Weights of a small image captioner: 64-pixel images, batches of 256.
Rows from block 7 of the image encoder of a small image captioner, named by matrix and row number. Rows with one number belong to one channel. Each number is 128 + 32 x the weight over its row's rms, rounded and kept within 0 to 255. All counts start at 0. Numbers have three digits each.
After each channel's rows are labels from the 100 images, of 14848, where the channel reaches its highest value: "top examples" is what is common among them; "place" is the part of the image that holds the peak. Only what is clearly more common there than usual is listed. The data: photos with spoken descriptions (Open Images, Localized Narratives).
# convs0: expand pointwise conv (encoder.blocks.7.convs.0.weight, 512x128x1x1), inputs 0-127
# convs1: depthwise 5x5 conv (encoder.blocks.7.convs.1.weight, 512x1x5x5, trained with AdamW), a 5x5 kernel
# convs2: project pointwise conv (encoder.blocks.7.convs.2.weight, 128x512x1x1, transposed), outputs 0-127

convs0.375:075125117108096099136150125083090087080167129121117118053082118076105110147132120083148149079116093137164114147158160110127180184118112139102149117144129172071088139165155115117141085183090131168127094119147179152129162096179108086157171121107076097115165113153124133209186111145178086145097097168136090181052187115166132102143101126146105126147112182109129117111148166111086096087139
convs1.375:131119085140182165103064164168166110148163111159134141103105104150183102155
convs2.375:164122115092109136123144122149110110157037034162166206119115139185107170107157146124104043116091115166092152115122107086127153131106150133211107156153139113139119140136092200138124169133145122154151149129112189148179119140125091126088133131064114088170121092143092207112120118096100110076162160174165133125130149129105112088148132131098097128103120115148096106127144087212130148143114
top examples: text has "wall"; text has "man"; text has "wearing"; text has "woman"
place: middle left; centre

convs0.425:068079108174100106066225104103183083160101098133058134092115133130155107130110065164150136136083102110168067146092116102100110135122114098138131126106106218079146157079148122116125178119127108108118103127130116186122104125190119140111144135156128079120166165100109150114174109207140107120114156125144094119141110113173076057130124129097161125146152134113136055091122111087125110105109
convs1.425:157183110154150147147166152166144090105071148102167124104106181137139158183
convs2.425:226130139165142131164127171152208132161110123100183124167134078146132139178159091085087114118088090157039156111146109119097164166153116133093162151121108166133116139144102140116110148117102105123093109165145111176114148128163114156105160143111128138157136038149069088147072134137117163172071149149178133158166117112137112123141157123166128122164039113133123090144136133158097119183188
top examples: text has "grass"
place: centre

convs0.379:123163128097119147135153096124131088079162108143152205139111143098090068112118084157113181041094111151163123095122145096121186060093130153139134194110118101173190175203133118173165095119149117167117164108133133104122159153160150137116117148115100163148128180112157091134139146115130136096160144166205128115102108087109165135138097079132162147143126156091141191135151153118140128084037
convs1.379:097069098086090179143161176141140188148159168122095155111117149142151121149
convs2.379:126087166144100097148129072164118124098157182140165067104185124135135155177085088166144138160143145159105094091153172133118146154137127086101142150119129166161125125185180123135155156158154107100112121121129144144140161104137061123170141096180129157106107167122165122121097120102138166113149175089169134131087089114123156141182156054147113100085050128095132116213174107202160185177138
top examples: text has "people"; text has "standing"; text has "wall"; text has "lights"
place: centre

convs0.79:115137105199076109169112095106123162084116071109122187124102127144070105107092082159111127093098169153059121158104113175143126086082191047062081141157078104153116157149122156122138118132107127163093121171151164169117129151142107157131113181128136083130137132138104141165160099152129149121073128132144155165066136111101139059142092155048174128153146128110120125124178088128133162090086
convs1.79:159169176155155161103103099168090103069118150113113181099117103128177151107
convs2.79:147155170162192133113106110091113129125215132091184088129111127120147096098125121089144105148188133078167151117085109118135110118187136130094180133069155132127116172119124137122050097093100120107111120084092081186054177079138122144127064112154065124156138156131072090110075145157147154144101160100083093113084144088144148134112159181176125129088150102112140077157127145124156143115097
top examples: text has "wall"; text has "two"
place: middle right; centre

convs0.94:083100183093148147170170150168138133135136183167097168109154132078152135105120132123085128058086117140158195096131150130063192201129134121143115203117164147148088182140081132107143143109128161140107136078112144100141175114205128090140075138155053198152121093151137099131113133080111158154145150140197139133131149131081130109122140084101095108111109135113155173112110149101129164109085
convs1.94:113122119111120096098129127072084103109127125130178149185174178165182167146
convs2.94:124151171132175165165164123134190095100136106084113077146161102143172183134182136110118101097063115139127128134108175127127104112191163124213099113057163141089097150103140120141105147180133135140135143174167190071122094152198063171136161142158106144076143096134141140136145130160113118195112133086123107151171151107177144138125141141097152108193130150159130093091090149150093101115178
top examples: text has "wall"; text has "table"
place: top centre

convs0.257:165151089149106105119122117098151158112130145136165135183112153172132124151103137142144147176051133218096158080163093126111166114071110180175125160176076145112106129119119191162142133200186137128070127134126149113164117067081188167139105119084095129171120125139113157094135090109154177119143162171134155130112147122199123108080121172136151104102114131155055146148176090167118150125135
convs1.257:173189199169161131132144126147103159136154113124154151104095163122175130078
convs2.257:101109118154154146097126122125153144069167179182110103119122117153141097140133145142186114105079125115139169116120130014122172169128095134055147087111096121144116090156062083144132134086148062131188134125171120081115084098107121126129100100132086117070120132080136153144174098177138077116095113149168076158142169129120130146114157123110095180175161111190128113105130091105157065141173
top examples: text has "trees"; text has "sky"; text has "grass"; text has "plants"
place: bottom centre

convs0.442:114095105117151034168167073089172120167104093144115065161164131189106153170102118140122136168079113165127163143130125171100132104139085104074137094174119074177138116160149094185126128181044100154114151170084125086120173147189131142064181154127129135140110152170143085181151130137113104159183094107157115102141163121111122139154112090122173158121103160151127107098118102098113097134121
convs1.442:123127130125078079088093101087135119124110137183128176178185147168147166118
convs2.442:119145098115093139153163175134168176191029142149194129124133135131154167173178113153129238117166123054142150135165076135097153107103125125133129164127117172166091138120137177143143134108165147106100142160104120190141119170145154133142157194184168172112120098102114168129134120095171075121112101140088188134134109095078155118134071122119127144101089147117140109182120089147111150107119
top examples: text has "man"; text has "smiling"; text has "wearing"
place: centre

convs0.137:148186086159148159132070073135136176179120098146101108090121161107134082159121065164095148141179188119147096170194156116136148085129141102076078111129121135129090131139149148119066125072076145090118175109094142166130157114142155085141095125105155159099114083121097097095123101098137121146119163130190083081154134115116066095113111115109146100131111089099120154096069136033097113088153
convs1.137:096070118104155100083118120127083084098128178093091066105149137086133117117
convs2.137:197185153109100154146095150105132199096094114148185123099126144156096122163053181139141146153080073111161140136151146130166125095050128116098124095155152128151129126126134151075146111139081131091107173155088159106098180090140156123079162130172131122129131145115149142135099113145078105119154126144129083096097145134127128177166106113092123186117157042104105108080082091143132199102053
top examples: text has "holding"; text has "woman"
place: centre

convs0.508:127128108143100096164161137189122161149120136120104128100138137132176120133100100080167188144105073112053129042204100162155146165157152170164136136108143150127163153128129121126167062175177157147091159120161066155089094049104169157164115137127135107093134132089149084157125144106107185146128126167089090070100099096141120106180132107123144120125113050145140149179121147136082112103152
convs1.508:101067092131078110138159134143132127180088185129127184112165142096167151124
convs2.508:141146093115140132127134179129127109078073134099135151193148113084106168086073114112136131078170121165142101211112139111041121185146122119169137138164111151137155166163159148167093120083154114160153124124146139069161183144189099096100097157126078125116114155169149127101047184153103133093150149139138176078133149196107155151098153108102100138160131127133137179126183168161123111162091
top examples: text has "road"; text has "buildings"
place: middle right

convs0.405:128130111093149144121136215146149107094160101106126149173087115100189125167150124084170157072128091134114164119158135093086167075107118161127090179114164151122109159205081128145119077098090098155111127120081113080128131113146139119146114110097103100159109132107171069127121121089113204071112089137173134117107066124121117161102158158153157080180110107131085127127186183160061157088114
convs1.405:106162157146142157148152170150113060057079076107087119142127127145128151111
convs2.405:114113142180076103081115108109075141120156101136179147126148122143168142128090144138201099090107137087114133137133136145110204139209123175148186184176139202061075159179099173108145138131132149136114148108077101091119126159090106155094166121119159148137144126094176099096111120147170158100143104127105121072181095171094136138150107140125083145103126139135159115145209156176086107146090
top examples: text has "trees"; text has "sky"; text has "buildings"
place: bottom left

convs0.427:123085107119135147127138128203117171077162094106066082112081132072121091080136152123181162115167128154110103090107147137085081128118122128123154062112206088169090131127155100143128117121144103149128171161112177122122108121081155136159123148101104116087111077159073165134076144109110108123163139184095096100107197165124204080114117121161183116169151191165113143110091135135107111094170
convs1.427:150127148130154145134139156125126148170145152067077072074097089105087127078
convs2.427:147157174101151085072121126130144129172113130107143108148138140077113175158148143126101182138121115129158171120213135173071137111078134154127120147144076113133140160158174067133180124130198103152127090140107099114120080132148146124144094131053121126117169096103081080103138125136113109109118187122175085138087198153143131119141133142114203172027114159113132168085147086143150176143140
top examples: text has "road"
place: bottom centre

convs0.316:129143105079132114146108206103092158072098175127169146105085114175083156178155107069140166112146166179128148082167124111099156201092092193132108089154101122114145143162121121165100126152078117126112094172132176136154117148133116119110166077104126110198107151151073126139108091090116133113100106106152104137089149148136091167103194213166141185131123150137158096096088110085127126157154
convs1.316:179174153093098161099170098158144140155092103105139097099098151072080117117
convs2.316:147161052138150156119152189136093125162131090130160141118127089157094157106149132139151221168109174162080130104142133142149169117068089124171082121162151148145141149147113106175107165183114166141159143111119093115177135101152089117193084064150126168206125142097146120139104116160067106161121032109092137082078092151161141160122136136105144146159138105148130164093126165123122175135101
top examples: text has "man"
place: middle right; bottom right

convs0.335:118097165185058144083126140082093141102111161145156103063188181185148082146149154061154149116160170125103190096150109086144150139148130038111102143130132096154204128134118128117084112099140074121088130134142083080107073077152137108098136103099179136127138134070124131109129157109167125065161129096142118155096142102131127128164113160116095129144105138108151118173114055127138112064130
convs1.335:155092100171141152089074165138110131096144164167142145170142163163171181149
convs2.335:110179159136082135151107146138197129094159108129111093120097094073130104164146117155099133082081122121150155161114111078090101137093134176097107161096112144136105191105123112144128189102134146138083110161175154028184147143113111137098123152121138066142218157127158138161086128123135152162140122094100159190096066085104167105118154143170068154139101108155177106133141158141141061154133
top examples: text has "trees"; text has "sky"; text has "grass"
place: middle right; centre

convs0.493:145147156106107130110172103123152153184082120167112135115104114141206073135203176084138142102203103122102083136097137089212215113173139114084126135154108104150148167139104149152115132129157109159151113176169133105123164172133098107071160109148154114125097096075136152084110093146089150108114132096155168168118154145069113104097104185159115135191121135076153134091126124134186142095130
convs1.493:155131103127116167134152136186176179164132163153183127151168163122123101188
convs2.493:160096093129160077105084127111122153131137159097154172093119103158154157110028110157176135191119143096084087137101154121154165131092126081126119151168189190062174111160174113139148155135168107108109166114081089150126114121180161113130117140079125104097081089137139116091125179135175138116143116151115124140126087118067132127108150073131136089082103077128081177124172201124144079148152
top examples: text has "standing"; text has "wearing"
place: centre; middle right

convs0.38:154146141130121080155106090142076141166174125118135153178166157136140105120092129105106050080135149120132133142131186070178108183074071147191141145173128111144137116104134136167099084140080124183126196118144168159127148112153101166154097118191139136091132112096111117135136129149112179114143128148181088080113143176110193055078125156118092173117171176115137082168089166097119118119098
convs1.38:172151155134166172164147166118140164149180154128158181160171146166152166140
convs2.38:174110199123123066128148140146078134138139127142135147119125079126077122118150131127190123170133117119085096116071145158091122187188131108085128124108146197082129058139172133109168122080094115126170095094140175121106128097130149137146116131155122114190103162065098130091115147141085129176122145125105132101156158131146247129119086141117107112103090111175074167109162190144144180158127
top examples: text has "food"
place: centre

convs0.19:149147145151175107122082179116163122089160165119050119152139218148120134108082147144130146109130145139139121123176121094147193157044093189161162132159092126139157159154138176142104139108102089098155139146083180147146128154107131157142136152161154131098153098132077108156139126133145102144212110118086157166174138118142042131197115209109139110145130113151104099129128105174174097115159
convs1.19:159159141111080149179116075032138117109154118140130116128140122156168166116
convs2.19:082078130088154160160178151092091164096107058166135145139127146110063163161120101131133086098171137116101147171080161094130120131123091170115132091137122144126140116125124185189144090136113052175175118105153093088142155107118185206063122114126119148110082139144108104103126141104122130094085186057124099132149160087161135109136061130125182171123113124197136145159121166152137143089148
top examples: text has "holding"; text has "man"; text has "wearing"; text has "woman"
place: middle right; centre

convs0.46:059104123140136113127094159089095125142168139074140147102146134150130165135109102094156087098108104171143107149178106131107088039046165157073201151141170163075121077115142124079108137117088122091138129141101179098052109140105080142128168091132109142166144087134127123075139109110083079112162099186137077139160128154104145103090151166099130124180140134147091158143118117109110185136079
convs1.46:102154142151150145131148149174138096135173177104135092135122127118054047124
convs2.46:127116139169088107146174127088107164086143133105122136167133112122126179183065117049184108123164142099103120145056125124138156090103100199138096150102156154090188144096101171147086088108122096164098102163123181127132134145127126158139187159107150124115116114181070080052118104143126125168109110156104128117117114134150107132113174130183158114124144100170126137097131042036141118093126
top examples: text has "trees"; text has "sky"; text has "water"
place: bottom left

convs0.51:121159108132078109119171118126134098177097113137110090124127175088160125148075117112101119149130089150156142089104111105139135102077138188135202122129134166145162128168058111124104113167128181135125146106071063165138141112162175170086137108188125101130092098131122124125136113170107092073085122167134100184141144148193153187083179206121129091144145136093131198106163140090088160082096
convs1.51:126154135154142151154175164144129084121149115072119080083087063102088119105
convs2.51:143104126115082123066143149120143136064134148129199126096164103081187204213122112102121135156118142063089155094098107105157095161131135133195125161097103152116146104119170167096119151122143117163089124140160091132173130114146089114139136151212147151120140111112088133125193103146161153176143136181160131128154116107114178138124126141113095149109105228131063162134109126060147134131094
top examples: text has "sky"; text has "water"
place: bottom centre

convs0.339:150063100108091170143155140105159142142079095069088056115111155097113086076114108149176149132149136153181097125109140130186148157060097090127133119085173086150156148173152109107129089132122138087121049116137155122157129071121107082097157164174099157171096154163068071103128108100127103131142123094145116124178121072109176118113102144117100113134060141084098110150142123141199094149143
convs1.339:128117182163105103119174118133087151133139112094175160131105152187203136154
convs2.339:088089139188147138161108092137154151102077141166092137142100126124160140166142131071088130171175110080124126114088148052147133141150148128129171100078139123111140147125151089080077114125137141173136130171094149112101130068103155154137101093147086045073111148169155121105136086175144180132170172196168114205143189147183114125069142126151085090139148123090126072132118118130142132086128
top examples: text has "food"
place: centre

convs0.354:080122122109142161139129107130105163118098089128114093152154139124101094066168155098128179168059161182164092119168123116150166125111146171128174124097135090136166178129168131113096111071079161138165123176160106150157136149163115083179165135083112061129084062073121111135161128156104069077126091113178117124149111125158114112073092122106190152179182094114154123114115141084067098135143
convs1.354:122136146117124112154184125166149183132104170077090163137116145066099108074
convs2.354:095101102115153130152179162093179126148087156140115107124165131174060104144140112108154175139170201068155113066100123148128154102122097124120139129184128153125091152096107180137161185078124138097135144153048128105071129118147134108093091188147136180159104093081119146149144125139111097113148063166123071106089095099143091103175142154115133151135161103165111085214152100166131140169106
top examples: text has "wall"; text has "person"; text has "wearing"; text has "man"
place: centre; middle right

convs0.217:139103102155104172119125124133170143113185047159064092128169129054119055118125108087129147142176120136166149080072115155199132089082169173152157088102131181104176124133124157144153137162130090124215146127128089119142063100161187104151133126135131083135166151103147138195087120165147143134170146167134175086103137129104126137124058148118160117114084143097135119120171109122133142106126
convs1.217:110138151118166123097108167143107141164181119154186179180175125127097159168
convs2.217:131120168134167102140100142095139168107132126139088122061080073137123228149128149111101088133079112112140105121125107103101125078136193135169153096139142155115055066109164142102088123155089071096142071123125142109133135125100092138155117146120079177148142133172153103102176112158112126087197105117166136139100129124154075132136152075115117136149115151170164105079067147127026144092111
top examples: text has "holding"; text has "man"
place: top centre

convs0.471:111100156137128172127124099145188159119145128097111095116155117124143096052175181177114137145154104069133089087111085188108189109130084168139118119168169104140119126087153084163121086157110121108126107113126127169108127130092133103096141115135131151115098090108151190137157134144182119079084147199075112196166101204086068113167143135164135108136095145124121184093062156123086103151094
convs1.471:102140139113120104133129135177159109131135203185137092180161173119090152169
convs2.471:169140149098131148100135120191170117129211118108135166114099140137111131141087166153171170171147151120113158151160077171050101075106093081083111103105156087179125155163122177090147161133159114188114172156066167115128098099123091132111092107132132127154142105132058159123183114111104124156152123126168182067131134119144149135133168115125066152079122101146178113123111084157127149170055
top examples: text has "trees"
place: middle left

convs0.251:143153111167134132070128069101110156095072121104137123073135125131135155099102067096148099153180137163076164209135166095146177093133118137107139081109185100099131091173116164138141116128113092128149073180146158154140201127126141174162158125148018132099131102084132081152118069128159160133107129132104104115101131144097108133150218148127140123123118149123150170129114133074152066153123
convs1.251:117134051097077140090122078128158120120149153112139187135127135150183175112
convs2.251:145111124122149144101184116055139116142110116120126082061140141120138192064146161122069132122105112164144154168138098137194163163160091135098133094098083096173111127150131187117165103184105105108138150145134096089181106171178111126149121128198110102160167130114131081095182082141153120093152132156149124124132140160109035146162179122135188185135112114067134085104146128099176132156118
top examples: text has "standing"
place: centre

convs0.451:050126189142135151164170092126214106140104149127121106118168113133105087143141120150118132093120072134141082116098186140134073107163132121093130193179126129136096119140051128155159166145101095122177107121068110070116139168104101057152160113110111160181144091082132131113122129157102101119143168116162161076082095099140155069123198142129128099157094133061121086107110156104108144093131
convs1.451:156163086168119154178121094179099128112158104102143096145157087097074138170
convs2.451:150087106122112122174104158122132159133074142133158074158110078109068081095114181094123138104115135067120066097171099102118070083163108150087094078126082155124136063160123148135144188123184163105134146152111192144124135106135116113140094094110149073108161189161148152119119178142132099144099092150104135093117133095132151085157186057197154106113103132162148143166190144129119101159103
top examples: text has "grass"
place: bottom right

convs0.26:173160116148109121154147114100168147196120082145164105105162133111129069171135082132136152117124191194143093120122095104134079182096105112113066172198094145145180132114130090129085135149059093125184134123180093142108074135130165117142103101140140170131091186118095103115165085133152170119096095127193132138150180180120098108117096186144116104140151090115119141154114085181147097143181
convs1.26:150110056158126170136073124167118131104152126137177064170117154163104132140
convs2.26:130132104144129151131130127149134176136147111136107101182131132059144127120125088134129084190118099112081187136141176117106105100049085037153141197146123177145133165148102126102130165135133110103150148169160110147110128116107077092185096107088181108125108152080112150115116118084106121096169113096059116130087061194187158099163129162105170114078108130173114145162183132121085126132166
top examples: text has "holding"; text has "two"; text has "persons"
place: middle right

convs0.455:085202106138166075198173123116176094167161137132149117103107127169102132127072096085137091182125070103146204166117147134135142146064122138121116198143144101091134152137149126083108100110118127134207108117165154093167079134113152117160113149099138148071150130134144133125149135174122080120127138132070120142109113144177073073149130115062128215168129108086171142110142141147116079133115
convs1.455:125155137145201162114144097170126164098069145130158102110149135104096110060
convs2.455:085139070087122110139130090132127123112140130151154125161184151132087173163103087114096120179139163135139164146127142129133138086204117112057114203047095121139150106132177124140186096169123159122140121121098089214158124176149109173106177126116127086161142118090129128100170119187117128139113128198169180123146120183099124140110117092149109164132123087155185114060115112168116140071117
top examples: text has "plants"
place: bottom centre

convs0.165:124160098069176148119123098091143098082158125147163181100072136139156161136089135160116153126167154070073126120081125130155081094115163116083139153172183136110120046098121182120161144080102158099128125159149150061133105186145122091132135173166130110175129144123110130142108075128158088109137143097181089145142061097158187134115104097177153085091062112135146144129143105144073115146178
convs1.165:154141168101061174114120089106113160103151164116090142142143112080076088155
convs2.165:095126079074116157095065106119099118192129149166109142142149119128141156110114128084117161107074096166114147168162111160093138091115112150074119156139175148070073079128154170120125126167140186073115171152078138166093144195186145139139140144133117145126159137121104167145131188126199059112121117110096162097092099138135175065162142152130193102122194107187142134150134114094103129145103
top examples: text has "table"
place: bottom centre

convs0.22:119063134124082196109121106152087130147152202165172100188127139154163094127104108095123101122078114202106069118044122182124111130142133166128153101070096157084149091097117115067126123086121063093098077138148159067130106135133124113116146169115149150108090123117146117073110170188142093080108115081116093153124110132118137116119120173138107122165144075128160061132105129154102124170105
convs1.22:125101137149095162109151112137169137153158173166138177166150193162177144170
convs2.22:131144114149110118122186119093123066194216158080134117129108107111087134108090114089154117151102135122143140163129132144094100122152129051097137118154128081149113141129096100147118098136113057125146096161103140176078113128178107156096108169088191165058157139121167146150179142106128131172145163140069185117093163132095089134082117107162153162102125052109146112080140200088155151116156
top examples: text has "table"; text has "sitting"
place: centre

convs0.358:106090156122131092112124119137161111085156115101157108112121126138128119086105094115044129129101101154134108140126084132124148070123060122088107091173204052115143125147158108134132143080135125134110045132153122089155126165122168105158121157103138138173131152161104139107123167083118084132120107141094096084171143123058057124085093129111154118108096133086102117128217129136057206067133
convs1.358:110140130089094110134105091171194164151135173174105166155185151132107160136
convs2.358:110142171182126137132109148130160164128084085118136135109123122114124102136057126171095088111115140093142142148139153143105177117221098114113127177135146175191124096173112096129072142120113157097184115194160176148111121108097135190122121105193167193130163140131160116180125138139179154140162121143177176161140165134186173121201140147137087140139122104177112126145164188163165166109155
top examples: text has "sky"
place: centre; top centre

convs0.243:094086066134103177157161159193122143098101167144177112051130109114087109096077131113095119090093142193137093094140128097131158151125121148153101120104122141163138141157181101153155122167117160099152157161085202130164150092094102088064118163147123091123127086115107150141137169180158132144115129134127099100134055071116086100158132142091117126148110055161153116103125061137137092178065
convs1.243:154170127120121129158119120132077067091073081133087147152116148159168179154
convs2.243:139164119127145118105111119091195156101094134129144158130140172133163160167140074149086131110199142077125111097183167133131138131173100119111147156120143103118057202124144139135188174152103144117160127136129089154116124125149148160081108087111151167158156094106132135134122096080071164087136133188153204196086110060114148167104056111103159120148114127113125089074133190119126101141188
top examples: text has "wall"; text has "sitting"; text has "holding"; text has "woman"
place: top centre

convs0.149:117151158098126139108117139101097143114067129231141187161170088161163161144169136125127144155093135176172098120095141095156158150108174143132092147177136123157075128135129084085112113089105120129123163124154147197110120140151116062177104098097109118147183143137127191191096109169119107038137110135097154112128135117170088089082127112148078094163154102127171075193102135119099141103137
convs1.149:109086082096086076100089067076156120159120107142173133156119128135116144163
convs2.149:123085136139140091167103117150066120218152092124143115134156129131085145046185110120122188122142076141153100065149106119146157131122118086152125140113148190159135121074087184170174171114169176126109184122142146088147108107134106115126084146145064115063117161088148147105129120199067091184107135112149117160102122105123156134070105105186131165098120114134073148109106124129123113155103
top examples: text has "holding"; text has "wearing"
place: top centre; centre

convs0.181:166115171140129066106190065109127096093095062088083108128155157129137087139156102060105172120132114150104102122094158114166136090131158123090163133140145107168158142079132145066119093159135152125142148069165122153122174169145120179106142113182152082085086137126161133153074114147145168148125123085117134107080140180052114093152120154143171174149144083161151168065180091121131148137089
convs1.181:092104178069076149079182142092113099164122105169118134093133153099114121119
convs2.181:095144161154154128057146057111133125135115164131098097151169132078099067127135169090107090156121165197100130123141126078141140117144163109036124092138115093138141108069121097131125168080146147122134158116135096097138149162108145101156170133177122128123134085125177091082077107158162162137127218133129117125158121144071097085193114124198145143148120132088145152065116135063155110083142
top examples: text has "standing"; text has "wall"
place: centre

convs0.209:089112115169142146116134124149117132121163218129117065159158125153196131103104144162061088085107139155093126124133151077144104053146125137180123191081159160092218091130104143089134123069136098147133113102084125133166123106162184088147114185116148134153108081157142135128075119121158096108122131110091115098135053079180111102140120165170109104140086139128111146100138161185128114102163
convs1.209:095088100086111121088129124071086093095082084145151144148178149161142140162
convs2.209:089087092129135138042077095176136173143115178154111185116122073157131158114126089100133158145153174132072180150124107111085130140109163151158154129148123138128142158121055173148167122060132135118110126106174090073128128172151150133079134145142137135139116062069164093129111087122173129102106130161158100111196152076133121153147185116166071116137136114129136185109127158119186077071143
top examples: text has "trees"; text has "sky"; text has "buildings"; text has "grass"
place: centre

convs0.492:114115122095098101030094156173100082169156162127145096114180158150076119086095124052148154129135154131135169120138114134124091122104141167101155094157082144164171139148147124048170100125161147088158058077138125167147144124101082122155139138167106117188151151112158106157143131133119110143061093127168189125178096156165128148158156118119125148150099177146047116094177113144090141117161
convs1.492:130144162124098124093176079113114157108068170145144124090180155148076169130
convs2.492:115162101162159107124104055125148080100124137162171134168123140140087147065099195129081140137159149144150169117129149194111112127123146139087124144172155089126119161079132140133115150162178178072045158032109125068084176147153156165186170144134144115166078133141149133100116124126175123100136150126160134134108097209117088140089145090130117163170147139102160114119096117138159118073114
top examples: text has "standing"; text has "holding"
place: top centre

convs0.342:136123092144046139139115120137159193080118219135131093173102182152172146087121105109147122154092073167148174103177144112140121167110104126094099094113128137175109207138071196175128100148127143148113147156134138127107103119125154143112135133147160113063089129133097121178080127169118122126157127179084123108136115135117125137148103169100182116133057134151058180099145138134168105062090
convs1.342:082135107162119139135167131091133099133145154130157197188164171121188148150
convs2.342:156069133080138161108108131170117140155085113141191141131124175162120090111081049127135084133139133097161078133108129190171064133110111098125085119125152116095148104104126137083139160137126141158182095109116135134088131115143201069133141060148115121120096131120118123139191178166096123099160185141168114130098095066149176143136123110116135117096082096169077128155169095207109070088112
top examples: text has "road"
place: bottom centre

convs0.126:136107119115115143176088115143081128141062105189130135141204138139160102158135083094116147150065091101154085098120088066145106111124147111091081141133113120110090079170136160106109091098138130095151079109141140196102089157128154154161115059158113104149090122069080115110096117133108108071148088092072151113130090136102108119206115163149150169184171151126171130163150087131158094181142
convs1.126:145110079099100154081101079107131143102128123175168122177172135155172171151
convs2.126:115140113130112102130146152093098132136131102122116113133088144118140090081151126110188124155181077104181138128079118131111079171119136125255135039054229141144084085140130108130154111108144129171114136128144136140164048119089133098091073169175108178089116156153128120095141139162160098115099091167143091103131125138165144160085171158119118133133136107064108122145123122142153114136138
top examples: text has "holding"; text has "two"; text has "wearing"; text has "man"
place: top centre

convs0.305:130164125161116102125110111150082112120141148145117113160110118143088151139117123130114179141147175136179163145116144139174130116108138113160199082136163172077128147212196130128111164093150122178211163108136106128140123151113115121126094094108133084166130116142083109181106129104199110168138089171090192116094137120050163086127175172137117140094088079149164173111040121118105112091157
convs1.305:165129146094166163128100129106170122101082135164157084120175170144087131192
convs2.305:065128116091169179147146122105146113159103121102123129117194181160190163101107095082116136077123135123102071134117148102147127162108206109097120120119113098107125109092060139157125114148105118109167141157139120082102147102086135107104156150164175156060180130147134131128061127175152171068058154077158086140100144110145101108147159109137141075148111096083136137138113081038113097154089
top examples: text has "plants"; text has "grass"
place: centre